config = dict(
    horizontal_flip=True,
    loss='l1',
    bias='none',
    qk_norm=True,
    patch_size=[8, 8],
    layers=8,
    positions='sincos',
    batch_size=256,
    epochs=26.5,
    weight_decay=0.04,
)
Rows from block 4, named by matrix and row number. Rows with one number belong to one neuron. Each number is 128 + 24 x the weight over its row's rms, rounded and kept within 0 to 255. All counts start at 0. Numbers have three digits each. After the name is the row's rms in percent of the matrix's.
# fc1: MLP up (model.blocks.4.mlp.fc1.weight, 384x192), inputs 0-191
# fc2: MLP down (model.blocks.4.mlp.fc2.weight, 192x384, transposed), outputs 0-191
fc1.29 101:147118130132110129140140122142131135170132110171141097146089152119151136154166145143123097077056080135100117140110144151131127090170127160141126153136090147084154112132088136106143146157123149108119168131156104119101115139167176145108094164126092121115151126128118141117081180104123164134128134130124146114180134119157104132142134084148128170120147138099108118103098116171076111150108123152153095118104093158121128122107134125166121083120119127139111136079138163134145166108126120134171104116131139168152127123103079119147141141118153132098155119137079127119138101106140143102
fc2.29 116:085122138127152123128142102139136105151106094067117103097158117152106098116101067177127177151152110137141132115143165127138092097138106102088120107110131112120095120131125125124158176113095109147176114091143116128160114129117113085139171136149178163131127084124110122114108104124117147143129143115116126128136123164143167126101156127157160109129133111125128145131166097118108140134148160105128117178163193102134137111146131114086154161123132141156078106108132141107113113099126157126129083114100147116169110147135133124122090171110123140169112128119179114169151156119143119157
fc1.30 092:150128139111095130171100112132151135184114130111155118135174113109145126137146116095097141141102112128136140071128131088102100125188141148128138158189146128129152130122113126087125126129150090127128130144123138137158080130121113104159140160111135121129093112168102152097115137114115150100120106164121138115127120143128115145123104107128185149169129131121150104157135119100123133140116081121091120151080095143138104126117094113138087154110097148118104113148122186126091144120146134145140086154144121088125116143145135118155093123160119107192097142098085127159133125126189166179
fc2.30 088:140142136138141195155100110121143107169127172144121133136099156129128117111116158133139124101128091114106134130093163110100122088090132171094094172144130192153131106158157122106122131172111151128087169151088162164125149139127128115148161144147100138126090121111075134105111107125089115137114119135101144154131145123094121163113117132139088158134101135113125140139115129096151125145145114187139115150117137142143097159106143087129100127106125116085123113130122081146160168144111123110118120131151112130157144169141128147097124110155134141137086101102175146170120073087107118105
fc1.31 087:134144147110133116139108160127117147118157141150166170166160125100109141086139093140123139141153083098137151112108159161115142152155180123148110110118128095110155170131116108134127124156131133126137137143136086127129125136119138157154095098086164125116092136120142144112138145154111140167093095123147101114113095131114070116094150090143103117076138111125085140127132107140126134171093167168093132148131124169153097129086139134106131103154135133134101108152148185097127134105092142117164142163146150116159111118189093106118073089166132147141117136125155111124144162098112119111
fc2.31 091:114108173165079138129138099120130129110081163114123115086120104178136132095131095118095092135136103145166093166115095083133178113118136112133142131142143086122121078081175110129159167118108115136129125102109109126133158189137116095117126166154149130120090112145138139130109107130203130118131143117115113139142145138124109155161153160131131114131136110141166137116132124120112117104113088144130127096113165073095129153166134134141095134121135129113114116118119123132144097153113146097125187105120118136118166121095113150144095135103177142113157158167158127147121150126132178148
fc1.32 090:160126155133110125143143153139132103112152062133132093126172134103115116056163118173125086196112086118112125144095168137114151133126119120177138131137106133127134134161131084155118141156128133134126163142124125091150135121140183121158115132117144146143125138109110136140154110156120168103109125099120107113141122158153062122099122112147129138133113120157125099105108102149091138126071102130112156145146119114121138103156060173114169134116111143165109120148117144093114163149109139133148118102128155125137173129141117085140125126142061132152128135126126131089142132111173133107
fc2.32 081:129123055136115154126147134094109137146146200089140108095116158131163143170115166175117128102139126128134084144148136143134111108133122161112112071101152147128089123139140136137135136108106143105131119117105105133136122102138114110148154178101116148101088139153132120105169153134099151162119120146164102114085134117080101129129134130124104135107097122102143119110133149148156123131110145149170113138088101171148110161127174124156127167159128086117176155110152127138124138084143160135119114088144083100156099150093129153113105096143163127123122139112132133167118168105103109149
fc1.33 136:119148120144101113108148140143128148096115116152126128121158138175102108125126109142132111109128134150073139127149139104113139080140127106112150124126130077108146135157107170121118144134139153126147119165104121179106123088113103142087130160095124134172093135128163129138135134115114117120110104154192069120153140146158125142091137124133108169105118115117134081165105145093149129145106108121117099139115137149176181128182108110155104154141123111165139148098130113178142154135178091128104164169121103135144132094106111087119127169154107089156116116152117131133114114139175136081
fc2.33 149:129171061122155146086148113127102122115078097179118140105095129135139115107153127133142105124098108175079156120132167110103139108096128151181138138129121124140152116086129125127083091131140127116150130119137123154140139097131111155101123107124092100148095193123157111143159131128107148119149133129130168099116126143140109158088183130122115127163135119142183117113094102096144141145135101154120099131113114132123139189160147152102120134144100167162122158120135123168129137119172112125091165183115114121090122114102110099121116136144094127116119107139111148177122141128139163115
fc1.34 116:101160166144159165124164124125094131090096174098142126098128127153105138094140099126133104149154156125124097100104130147113173150114108141169158124127141146054119144167119143124097107122118127119136124129166125158071132110109154145115153150126119133116133130149122167097155104095075141143112114116068134145102088127107103101141164110103127135159120117141122127151127111120148151153135159148148097127115108114108158122164078146119174116113102137152139170138116125116122131139134139194134115143076135144166129135118160126121160122137098170112110099142119097111078122178106142103
fc2.34 109:130119155110115136105159129136120137101098104098143167123110120124166095141163163137121111151141099155104108097117109145150113129124130151146138127119150138145122117101102121112105098174135142107117134080119126112093153121087174133062129111132152106152131098069119119120102118116146115129113094107106171135141130113108136115118105093138126125181132126131114142124151187112157140144138078145144118108136101148133153139177155143152152131160139109119127132161106163100101159118108118145112105168193056123131148138120109154180162171109097155125093113122137101165105158127151130163
fc1.35 094:128092169113086113108130139102125145162162138108120165127103133108137123150113183101188138085127109102130115098132142108106137134144134096121159109111170125150134161127127153138156100150093172099128149152123117150154111164102104088115129160145115128079137112105064137138121116123134142142127184137125124141144137101128133121135177130135151166149140111084125106140143142089163164148140122120119112097138115143155165142106109086162141128123093122129170123133116107120094133155131112134107129098122129153121131139131159120128126141111107176096117160137124175173102079152066171087
fc2.35 096:102113100146088132108152105151185100148142130137120167139160118118130154111159081148105105155134074130149140157138144103116145106105111160156128126105162109091090138078168094091121145116158058144137081134134135143083114099134144161123102126122109132166145113138151129143118179140167119120156091133129129140141119129142105124146095095139139095118111140157161141141158113141130109086148122130117126111122176130121135111174140127086088114102137170114103144109116131150109134160135112128166140149137151122159124097164091107105126142157076142165147108154160100097143144104145121115
fc1.36 097:088188160083104083105101107140153101114097130100100161132167177117134141152115138118084144143117101153133156162182125126102113138149154118146160089084128153133125149129140120129099133096179106146143125125140120108142097130172113113134106124096123158112120124107148149145116140102090129169138064128140101112078077126141165142136152123095143139147130120148152126154106120095181171122141108127093138158116131124149130135122119093169115121154116154143151144119166142125174152091128120118134131120126144182096135102159115106134149110141153135112143123096096141118114156120123081131
fc2.36 081:144121119102146159156155131125057133121102124120141107126108140132123132134129073103142134108090141132151113158119153124157179092128159173097105149152174107119131155151160127150119159087098118059122095111164158142110151167142122151152148091113127062143156122131121098125135150164112113143112145098102133123136158129154132132141115137133138114090135125045100153129136106136116131155111148112151141106135087150118114122195157115089130125139134116101108132130127116172142103150132097155133115154150110135144098138142124128137132100128125104162131159108134144129139068102115175101
fc1.37 092:101137133128153121111129122186138120115171142073123120135093142107123145117163116120140147124113120098141107180102167081159142107120174140162123157126125092130148105166146142130112116099126088122096101131091167139155097108109114146103144129125119154137099096150116129156152125101136119125138106153093114137120115134127109102113141127095121139156127110133150118129107107156162116159136108149108096154178127123111136136121139078169201135127158075115171133147166136106125118146172123131119165161183087079156109178113102110127135124125132105135133127132099118111094119125084155091
fc2.37 086:093109150171147124113122161140149133136104143143119125107078109144105125128103112141153151150117138098155132148085135125178161111134113098146184155121146128148147160108173095103118142140111104143125130113108059131160123190119184115135130164146122129122100161116153110163115138165112115132111109093100127121129166085106085143130159166122129073158138109125161111138138118108104136117153128120173130109092123101105132125133132136100112102101140137130126115115144138147114157120107143136140112121131050074178120118107167192101098123102133153113128110141134146148145119122136110150
fc1.38 082:130098125153117081071100134152145150141102172093115153161152138163144133125134129096089102101128117117105100155136128163078147110091119102160153127097141082175118094138121132122138115111085130111133139168128148137112126078109115120152127156131120140141152150112144128098157133126131104144126160118157135145122104085135156182107142105113130140150144082153161146092134147142130103109119139135123154140164143161127122098133130140205130073149101104124138118147111145083097150165101136146120131118112147113157124125145115140129103155153156139133129180146145115099145093084176135088
fc2.38 088:166122159115100127117124115133118076135129117107122118169120125112141166121113151196128121126159094141179135103121114121133147145125132138118142138110086104146173122152167107093108132181098092142126143105124111109135140110100171141102162100084140143111172106126101161111117122136205144095124129132122082161132181156128139136128149146114080107114129149102154106124144146127152134134120127124098115151126144150100150090152122137160057117102143109162120145108129096092117133129131111140112128106111090133135147109098178141122159166162112130118136106113093136103134148156157160089
fc1.39 100:109123142119096096114137134123144130162148155159120150174162158170072131106122130101178123134116147132145163130134105101103130146132123157113086115085129126163147185052099152106144102130136106115147109097158137110104103144132097136123100142171151114117127114181105119138147113107101085136129151091165095144102114135166132144168073142146123094149150123121181126134141101109132137142114129101090160117146154124135104116114151109113116113151100111145117068115140142118135124091156163153179150168123127164152125127126138164135122114115112098118142163156121101111115121115101119139
fc2.39 086:154122168138128132133141098120116104114087093132134043126102150108199133147115120122179147103137115130137166156099115121137159159136148142109167140149148096110093110122147130093115129093122103121122112162163116147122115093145131153099165131147094166138138115092142124116148143120131139135113124150148153116129160141130105149131116119172126155126160150113140096141122126168160102116117162095123107113168142193103094145134114116125107133153152148144113117145137184133073155137123111147116123121101101105127092104117088151075137117107122157084157077079133149127113132150126127112
fc1.40 096:167100155135112133108155112084161135103104112128142166142148163147159130091156107085120098173137143147141128118155100146144131150137125127139145156122102140154071163111081122117109124102158129149153079120115143132121151158144117102160108160123146146116155158087118154133151158122110133157081133137122145150153151127122145151083132137154147094131092132095135113141093150106119174126122138175122120141138181083143130100155125101065113135133083105113134125149118117154093128124077139168141087158150136137140095137098131130100081100168109106125132143115138108121140135105075127109
fc2.40 086:155114134114113103146131143135132113135107167131179122120132109135108136080074127151144153118094163135124132126135131096143096154147108120146135109106159140093159089148146136137154172114108097172129132137132144115122151119147098153125122078131127128150116126164123153127130135114145115088131105084082103121130129119138135136105117129098151142108136103152121107100100147156120082113123136130181126172159144106136097112130160118137173104122113127150139139151097156109125150099161153113122182087095113166114153108139138141101040167130101153166180131172128164077125097130118104129
fc1.41 094:130149159121104146100111175153115143150121159158176169144088132125114110162145165097124133115145094132108080135175081111139123091107094102095144136120115175110124163106144140108122164141111147110166108059129128117111127134107135133161161123133087137112117157117128112146141134113096105113113125146117105131124138137108118104118130163123088100174185148129142085143102172128144129068112154122174139137139149189146135139162137105129136087134144124131155136104086137107116091170113114127104152135120144126152145106137138128138128136147132114118084119197133104119096120096113126141
fc2.41 096:092150105156120156130121086114127127134139079112131133142126183149149125098106108135108150111096136116134083090134135143124132142158104130145128150115132141144119125100147153105144151139094118139135082144153083126132134146108158149118125154128148133112132134104134150119167081142128148141132114111117135136107176159114151074157185121107108144093124131137184150173119106132114147095100126126175141150158163118096138107115123125120079118119117109153164131136137104100132107110069156099048192137091174099114100145094112176146145134135145139134110131139110142128097144135129166106
fc1.42 100:126101097123164140156109173123156121110130166135128158136110085152147120070161109129115124114096126105120126160124118132122108165149134134138131114127184140151094150178211120090141111135128087174124114146094081161144129166101092113132151138114107157159125132134098151103142075162118109158131143122166104135164126155162104100134139122109116079129164130139130121128162129121093105103152110121149123107148135111131133118100127127161099116092139112143135140140110060111111132086118124115094141131101202115104129115136124136127145143106140139132138134137091159100139086108145139149
fc2.42 099:121133148115121123093140087127140133132124137104124100139132143074144159133122123142121164163117139150127130110107124131142144126099083100125095158144095159118107109111104150125142110155156136098135117082156199110115112097145153135110127112130133139073126149148128118162053169123097123117143119131104100119128143117122116118140160149155162188144130107121133111144120107160118142137119166142136111154129124179078100139147146119114138123169122130136085136134135186114165140158128142131185137120125081172148158168090097128089130116128118143091118106100169101097150092115104096155
fc1.43 091:105072148166139132152095102158129114102139145096147144132116117134107120100127162099137126128135091086108153105146147142119175115152157111143141127116123100147111139108163125087130115103080125130112091139129122120147140145117146112156132158139109093100093085126102119082107205124134149124149137122176146153111124096105125168160088141150137115183120110127145137117096132104125124157162085105122115118111144154131111156154130119111131154110122162130089173191099134127098108115157147088161133127138119134177107151078164137125135157134111123136173133143105142161097100118145151150
fc2.43 090:166141147133153163122115094161139163140163159155133083150144077110098121150140114151123126116160148128124117101147139122122130171155135116142121089080146152145147148139150182083134138093153123128129116151148126149121142100124132174147119140118165125142173158159163110143115150157092143151097124131128135086105104120083143115088101147088135142083132138135082132131130133123142126114123154116154124103093108120075126135114079105101095168143134105121118126134133164122179181108147123125120104111143125114078116126141099122110099132158115181124064077143120095119125110122145124124
fc1.44 095:126131141125141139105108113142155121106144115122111105150155143116164101119112169148155063109112128111074072137156109088148117150164145127106149155122165149146124109126150138081135120115153104128129107172140140143117087164102111113144174101136114148114143140094106161121099070119103115141137145152132135103079133146159118103147156129129130067141123095117097140122131105186135148147136128147176150102140097132158132162100126112132163098209091080129171145171125112122112114131148123143133129092107125143118112139099139145090142126146124110135124105115160122099140144140154107116
fc2.44 097:133134099148133086154119121107133135128132114157132106156118099136103150178097102140116188136171142113122135128127132099085120079072140094117124134112116128152133150082119145185148096114147145145132140133146143145115135083147166118137090132114147126128136120170126057161102132160140154149106107101143121156161119119134150121116116122120136202139112133136153102157170138118099100137131126117120094102109142105115123149133152144145116116080184160120064097108127140159126170111083148117146135172114115159108152125145121106098101118083095124131149141126170151151126116129123140113
fc1.45 108:117139172146144102087098150107154166090125148130142172148125120141117150130114112154090110109111152140136128147167155171143160079141128160115109128139138118130127146178098140168181118125106102133146105175140136127168123117133095129111137101132112152187148124085116138111110116137130106138118094123129109118120203161141132123119135110107110108125128136169144114127161141121139116071132128106077148120151099140107106116110121132169141134111060082126142135117084131097144133121089139094141146086073143138143128135131145117122159150100149117128176130108124093146158109151088113106
fc2.45 092:166094144095139130128133139119112128117131157101162130133100164130117105135118117148165063098121115179100177110097136098130126113148078149155113151131141166122137087121122119157156113135125121114179136142121137101127147153112137130123115081137144103150116177116121151134113145192115129079135098132168130125132115150110143129134074132152159119119113118151124134145126110087118096126125094144135178109116087151151130132122165146130095094141126122128156114135112096129083134130085182134134148134111110116116144166087138175148110132129164128149168096130100127100129143183089123074
fc1.46 085:139115124147148147125123085146124102108107109148154151103142139078085132160119106121119151135148082081116136141146131096147171149136148148096182140110111104115130137084168154125147122137135128092119125147152130108128127148159132114132137120173139108146095152137139108109115135147121134131093122141157157106113094164098102115146127171175094105127144120109126170129127096104167093131130144099124110111144114171133114190116152112115153124117105117134091139142123070099099116074138100124110156118169094163126135122114173125170147138165113116137176191132130120080117124135158093130
fc2.46 081:102159131122140116113124110129095161122148180122160117140078084166176137152105165148144110131161141143176131142129123123144085104092085138160115124141117146133081139144128134099165116120152168121107167145122099154142174095127118120115139079091124138083115120121141137156142123111147089129131116163120102128163136134122148109143120109113150122111094134157132127122136172140108137126115112149143133110128174122075088107115130126121114106164130107132134113118144098133133158140110147192130118140110127148110149155151093138153109084121105106110106080175074145174159082137086142141
fc1.47 089:057104124146140152158164186075131125102107150131104170120129105105132108119142163127092100171110143137174146104137140120127130163115145128133096115134125102119123162056089128150143162122151106082072150097107146100107106128099101133130109082123115146141095161123130132120167164164135107115154111103159171130129144133179166141108137115125114147117102111157103080149133138132083156128140175119157121166114134140153136135131154176150133150132111144124124107117104118135141156132087146116133119131115133098149142108129146117167108164154142124133112133120113126114150083108103118150
fc2.47 081:106111207132088128132101140073132141173139103135088135125126182117152175125120086140151126083153130120127093171124146119137113121088112134117158113109170120146121159104119129153162123140116139177121124160141151111129110167145100102177093163149097137107128120108123117094127081103118127117129142147151102132162172069108131095128129128135132112121132134109171113139083118151177138127128117120124108099118148132135127137100183125123174145130165111092123104098144165146135144148121170136098186119110119118138137149133098133101144101087115130103120095144149123113144142117106131124
fc1.48 106:139107102132117105136127144131119124112195160098119103134110051119115115147094098124138065157103158098123141112114126173160151108145123102106118184164097121172123086127177114132164120146128137146128133109141114115118122159094128181161127155098153120120119172088077085082123124121132117167148134121117154099121099180137154086093107101139122128140123136127131130118169131098134158120125152096158125182135146174141138110157108130140122125108102136130137159151135106105105138098177137169119105116106133112147133107129156119155133107139155130091139129117146114122108115133122112108
fc2.48 091:093146106153118157162087105118145091106133130128103121078113126157099117158149133138156117054127141116167120134115124102164120142128129123127110153166159122132103118171133113115103161136127171130140129127139112133116129097088102144094133142116112143128146138151139126123155156102134124100149117137124210093116122138106129122160105158095100152163130139127151124136107124105093151169126094145141081161094103141157142173140121170155126103133127154111100145108106078132137114087116130145082117154170154125152072090143148131097156100094143153152143162121105129120137128133090154095
fc1.49 092:060117129128139113102086128094132146154131157142153163106154115087148121138146133136088169156119150132139140100153128116103165104096112109134138108132161132109136157170191143108153149116119117106132101139178123094152127170168118138113123130120115125121143129113138092112096150054109108169157163147118193147131129093107091122154115126128118086151112179146128138125136159142113104137157153102130109108129102113139115105135124134126171122163110110123111121104139168160095149133157139073122117104128114092147168146145113131106138120104158126094149130121089127158131134076139127104
fc2.49 081:124103163071113136127141133140123100105107094137158154133112082130107180132108107133129113134111111115147121125129137138141161165107146183109168126130118137124118142144112084156116141126148162121087217120111162142114130116086146116122093077124139147156097127135133144158163116149134143108106114103138108133135134142145155107124066142121110172078143109130124093134147109157121108129128135133093132109155095188146167149106154133119137092108157111145145133166100118121156105146101121114119162087148111135144080130128151135106070150161120096122098137125168135137150164110103138135
fc1.50 097:073100113125099140073100168113137135119160135119131130119093137131112178120133142126145097154146128124200118107146163102118098113127138146135115143115160125112128110130122134135138074108136116159135167137125119135144166165194132115161105150145134132098107125105122121144124123137114135110133124173138061128123167168116153097128053103105121136122129157120103055119107131131090120103131094126095139128098147133134111131106156128127123116141108152113155139132130181164153140132143184133124124129147113170104146156102105120132172095087143165126093114133105128118161163119104131122
fc2.50 098:114154133120079150122144126129148094134084170137140129102090136140122149078140162184083112107162111135121130096128091128136137144160120080124100157131133140131119107179109114141139172131139141133116147147158126146073117115113164099093141156184123143067135117120164086113145118088117111122100132141108079103141150103110086148153113120113145117143114123153163111162111113128147137132157117147149110166125124168135138112121159124138108102109151081140174133145149140140142145137154177146075145106162143152127106100141067105105140119125148143127123160079114128130129142130121108124
fc1.51 093:146160150135163112137135127159148122161103080144086126109107100113120129111147177110145109136131110115163141129166125103135141182112107098148128160142108135154154164135082156094145134127115126144121121187072122149130136137116077090126095117128151149152188134158124140126141103101083147108129145134096122144141098164116145104139156100082100132067098130184109103101101090159143122093137124163108115099116140131139145129140151126121122161114170119121149163117100140162132154094112078118183118118159113144092123124134134084144124137124153148137120093122122155108114125125113125123
fc2.51 094:103115152100103133143137155104105154113126147097126155088128122115126138145139150110086116132092139154059137117099122137150175112155144151136102122156136123103133166115123150159150154146086122081168095109147166091138140140107114127133142115140141123174130150114100080130177150135091127116123093136149120116111130127137094098108100118143158097143168151143137145140118175133129169124091130114091172132142093130110131134153118154166150157134103127167121123157139200064104090107151103118077143113108121133143171126126145150141132101136118137119135148132125114101150117123084158094
fc1.52 093:133159126115071128117137126162150126108132095123112173167153123106096125148150176128149147155113127141130140109119162097107105083129162142090113114108168175192171095112155119166140099131097176097151111099134145151141099124130158101095132098120135119147150100143122142136124149132139154082129143117141123077123105187129127122129148151138114161131164117128118107113086112157135114129135110101156129121126141157175142144120147124100130123121141117127079156143112102075139136115141103111105103122112147124137133114144130102097126140140035124140162131078116132153139114155140122087
fc2.52 090:117111167123132104160127132132080110123159146136141116110085081118122133148133143125150097120138151118132090122119099126172128127134105122116120146140142104104081163129154163100146142112131091132119133134087163138048112166148139128152133154105149136109137122117164118135142144133136112172148146107059103162178110122120115131138101111142159086141163175152133178143150129115128166091153159134113107137137105061081137123167144104122111136144132150138147089088127171150107123165107158131134123179136132178109128123124123131115131145155113107101089095120151106112096137133114122127
fc1.53 094:156116132105116127184137151114144133155162156086090129147148104107125134163112093113136135168114123125137066132199140159106123043128120144152104127104127116145077119148107140137126124119162115124147167091080136119113107108134137155111124147128098154093126121100140142137131122128135096128072142145110141130138130114166136126145111125091152132086141162131140120164144141112164150120115120151106102149112109173150110110118136168157121137092117172145085085104092122165184154139091130109162125113114180094147116134096161137119141153124149108140117106116159134122126151121136119137
fc2.53 091:107110150153139170111120150154122100173115081151084141120128152130132168120135086116149109091125149140127141146157132119160106180139125124144130115172085111097113147138074140171152089107156134116139147145125090126128128106154151166127116123135133133094125083104158128119139113117131125135127147114107183153159152139153135073130095130133112124125120127105159094107106131070150155131131118160165097104135132106093165099154181112117099103102155100141133128139127133094093146140116138169137111109209096133114103110121150143122097102130103123141138110146114112144106131153183106148
fc1.54 097:144155121134136101109120109119100156130154140123142153122133159073168117137177155107136112119135134128120141175128129105143144136130157168127165117102143090180109158088128168140155109118162100108085110130114118137083079138151119148117115089099143123100126102107125154128066103121129103137135142082117091123153119118142117122135138127144143140117136152197089148099130098139142180105138154133132142152143154147141117159092133076138107108165112069091136119156105136173146118144090169131168140126104143135138147093150130141117123131102153129081096113134123117152094166112142114126
fc2.54 090:115155104151107197123134146130169131120113083152095089156185118179116120155101085123119155112128123126132117130141137120117115096145134104157134084106192110082130124156130149084102095128132128169139138117146130104123157115113092140096119160168089149139190100132109120140140151139123112126139120182150141118133119117133156143119117160120123128155121134076162093170136125121115095159114149112088114105129146162134137168127103153102125112105120133156104092083181121101157093141116112118119117153098124169126126120138114111127183122105080142125125140141134136138157102120127145133
fc1.55 093:128177115111151090139124144129132117136147102142144147090114127147144124114137115100101109123102105107136162163154086122109120062119127140073138113102116132157089135134135116123106127093131141116095133132099144123093112073098145192122152131092114138142126109146093123145149159141138161133151175149115159149172109143123115134130162130131113162162157138113134154154140149085094117135135107125130172196146163125111126141129114183099098104121104166098145160116100105095172091127101162098174143148122154135134107158123111104133088143122096101120124155110112140153157096139113130144
fc2.55 096:117116149133134150126155135114109114124101133119150141135132125118152102123116164136139103172127136142111178112156145107127146155183095090150139105136122105110158122164096151103123107133136116140137111107150137144144163155142123085157108117173125123097153162075153119099133102124132105106134102123135110091133146122142104106115103089094138118082128119119117104170148123184137114126142143132116100108152134141128143099117143061186143147146116121181161081115161115152076166129130140141112097119161114104122114099134128156134163080152177157159137062126125125106093157108145107105
fc1.56 101:109125137090135131146144164145095129122151074142112142131128123108099102152144145152126109079125126137137090166164123150092099132127150164142138119128134121168120102136094124133154100105092131156157113152132175162108110150174131110111177110116100100148110104141114136114103080121091096122143116145102145106123142136176159101125140123127135114122098174155128067138152122113106119148159146128121120167125107147076111086106126108116127118124134124131099124125085143187136139132128124089125124128108143136148147141146122091157162091133137137083079130105105151140179188140182135154
fc2.56 089:112082098143090089122166150139144118144093109146160172143107118144142147115135145157131151162123129109138156122118119101151174107146136104113151139159117116126158135138123116136124140135135125140159126119119126159125090128083135163090136126124162086095156128137166103166136152149126160100111111140121164135131111130151136093134110123153148132104114131084072118133119092158149147129081127092138109141098108131099150167111128103144108113108096130169130132136099072138141156154144091177090123108171107108163118079141154126124088137133136118157163142166142068110150085144157134079
fc1.57 104:097127142131083145114136109122180123135125090116124151137140137093069203170131131120165125130113126097168117163156141136105130120162127153153139149143108119079131149107144063126112119126134127096106114141099116097173093092103123141135141109108144161102088158151129115114139111112123127139129125144135129127138145128083110100120112126145135130117175159122150140172153123153080139115116115152114078162105105138158110104153142134151186166092114104085121185170125135134129111107105137077133103180118135161106128150111104123125123150150160135169137158131110116109107119123119123122
fc2.57 082:150106112104125152107143107149089096120127171117102099124163188145143133140131182150091122141162121137103129137131144150135110134153092137120146087159136135138108098101156117135177122143096130108133058142124114101128113163138125128140148132108126073133137107112115125089108125148152118074144138182069168109186161126098139150125124112098133081131097111162102175126118123132139126126092155120097153148132103100139132140145121134121103110100167149113166140161134138131129116152153134099125103143143128124134112112144101140137131092172169139170074096128104129154106125123109159147
fc1.58 102:127146115096133103133105102138163135101152165100107129159157108181084119144104145111084152136111092128183152127142112157115134115118136082148100117092112161146138134142138163148131125098153081115129139125096115132108144165125099132124129096116103152121152105124152102139113133104132152144120106114097141085109138155132147142111153120139085137130176159153133132139118074069123143148132112148120094147104150176172151121122145081143143125097110149168084123148110129131125090119171106169110130151114117183124114103165124117164088135096131116123151155102136127135128139127106194153
fc2.58 083:140083127141122152136122129104136107098156129129134124082121118139144136072109113153163135127105153147146074160138152136132133167126081129112147174155166096148147126147149110150120151126083135094141106148119132090194163107113158143127093156143147099131095191168128143103134133161091150138130106172120159128139124137125095125086107131134162148144120122139105104099132139163104133125110112115160147150103085093161145108147150133125109132159136146109144166130137098139141120101109119094120108090109153098114139105097113146151158104131127121123098133122152151071112122172102071102
fc1.59 087:125091151098126141165118139170159140099127123130125128106147145100116132098112156161168140111144103103142129139143112148124128162150100080156090134141107105095151109118133119142136153091118131103135140115100144148127147108140152147112126148094137158129138131149112214116119127144099111151093107109130108121108119141115113149178136126164115128156137080153113158130135162153165109154166089147175123095039131142154108093123124104098103110167094141147099139143136064121124123110120127093108131133129152124155119101099174149138119112110157155117184165137097105148122113112132129122
fc2.59 083:136146108130121149117116142107124112137143100128077146143118120133107146160124108127087096120123135140093098146159110105086112119088114091108168104116102117168129142139101142095151135095143115116161151130130120095141123137140073132191119127111155189118144122102132145078160140138144171135139106154159148147158123117124151134118119105162115132092142170129123087161146157156097108176106088098126170115133160097085126210145119119160135139147130093146119070122126162153158129121127103119112149108138145163098177135107120098114153143148127141099111145130141133104109127103118154137
fc1.60 092:107162158120091157151161117129132131109157149139097127102127142071117132095143139182158069125106121110124133176119144137101109128157132180157151149120158134128120102086123106138129135135141132173162135097131151128120117105135137122145089155132097127161116175095083120161116156123113076134123080136122165095117119150175132127116122145102097172086107108091124108151083104084121174139118123128151140135147141146083121133073104127134089099138137127127110120128159149148130130147140102097116123127102106148122175172129123104142161136168113114154100142149150142119138152139092153135
fc2.60 106:129103108109123129141126101105171150118130118137186113136114131126153166109115123127118146134182104169153145080099105143105127148117155152124142119160135083174141130103121153132119119127170104152125105122125117160129128137119160134131106148154135118150143161136104130106107123149122133095110116154130101139163111157156132131184175088128127138154107099088130113119122114120102054110124168123110116152131100135130118136126123123113168096083147123141129156153137086140112088119131115156118069070098114138110135085141117142125138151124149153185145102120157062164120114138156096176
fc1.61 090:110117142120114120141139112139127148132165174076149152111145181123111133121112154115142116161096113051106104149125138149143139123085130063158146145153141086125152117131120167140098162119129128132114130161095151168096148126136156115122108130095157121127134156114093139129119123122071120157158112138100139148133136087136133076118164122115131157160116123191096163104155161106130091143153098130142124155130144126137196095103127136088135119142098113117112142103102096129120142148117167113097127115139153165160127146140107149152103132133151130106136130163109145093109130070131103112
fc2.61 098:143131060151104130115133189097154124110118119139094135139164110161130122128185128179145139144120128175113128129101146121116097107149120161111119117116111165127080139093129122119144105115114138095143155170148126095121087131111112118121114146133080123135107165138131140144176140099155124105082146101143134118095131170118125153127110168148122111147126118126131107144141150117119082129114159112141130083160160104134106201138125142108091128136150073144113172105138165106115093127110165099146117161138092125127160115097144083103165155130137103143117119122146109158137156100145153114
fc1.62 088:125100114122130128148152132162098136169122119116102153127112109094128111150126143123156144133115096115161103089180209138122102164141104084116106092139144107108170141124100137163145112102109116106123094172122081151126148174116142068111118129165106128162158123106155134091165165121092134125117129151142100138135165142114141139142116143156109129136057146129107150159134117102154157126121164120081125124125108139128122143141136140104097137122095115098121160119116138138144080136130075177104107144116165124077150150153137112132120163141123145139124145109100113100119107119170140154
fc2.62 096:110116140111136162096117110141136148159107109100108134142153165141069067152103160156106154140165184105116133157111109151159132143107122144136125181131101131133171104151093122152103120169133124089161132148141141096156073162107112116123113148150114130129142157151177150095121126139116082158130119115120127111135121140188137136063140091114101155137146125139116094148173151133130105098145111173108139100120101126141127117095125132119127122133140135100089099117165138097126150126124097107152155109137139107100157155133113148137133136112111153105148116149100120167142100119115098064
fc1.63 090:093078140125192152115132113120098120116159125119106119138132136151121082130136132134074145186109130137162108115132172172098125162065155126153099144134145113127142156087143088121111157108125126130135116136134128117114114144101109169095122169141129164119085136128120145127138128096152102101137149128114151158148119162131157158145141143119168175100095165086119120164114158187146143110127135100142120122091089154102099156147122137129121073139103093169128122120150114134107140149108125127129168101106114124148175134128109119112116112103113141166167144127127150125101086135139118084
fc2.63 099:135159154107099144089177131132080140148121110149104128145133153098133158118092110108147079080126111147132148181128120120180137110134090133119124136140138114137138103172141163136128124201106143141130132136116141099134131115146140129161127117098132104118165154155168120097150135163099137130113158107111118112110116063138109101126160133168082087122176152151134155119104118106175126110131130157114119111134119075189162163098160103130136113167131122081150102124120133133126163129136089130143088105128155133109118125135128161119103120164126112104081156110143100123115105110120137121
fc1.64 116:108118134117126103108097122099143128116142136115140153086122141119111165125122159116173157093188119159116159095115128109165153109159099171170129104105161159107108136114142081110110151100129132120154141095137135151091131102133114114162107132170088128141112109145151125123095157128147131101120198168113104081089121146136131110132100087155112113125138133134147120106076127116170114151148126136141118105095132120114142133161142147174163114161127173126151142110097127127116096142141119093112089128123091144142097171124153103135165141134166122124098149166139123155141141060137131103
fc2.64 111:122164160114157144146146139148114117125159129132076076053108111163107129126118093151161113097147168138141084136126075107171144111111137145125131150147146136126077096170133151148154152142100196169129090122122121147088130136113155151159151142096114108149125141159138140083139165120151146108152134139114136106143110143140120099127137117182109129112166146122136097116114141112093159111149095154147093111107147108138121109150158151175108112148106160128141131143144163104097124117108105143097095130104165111138091155132097130112123094125119140121092146124117107123109140112110140080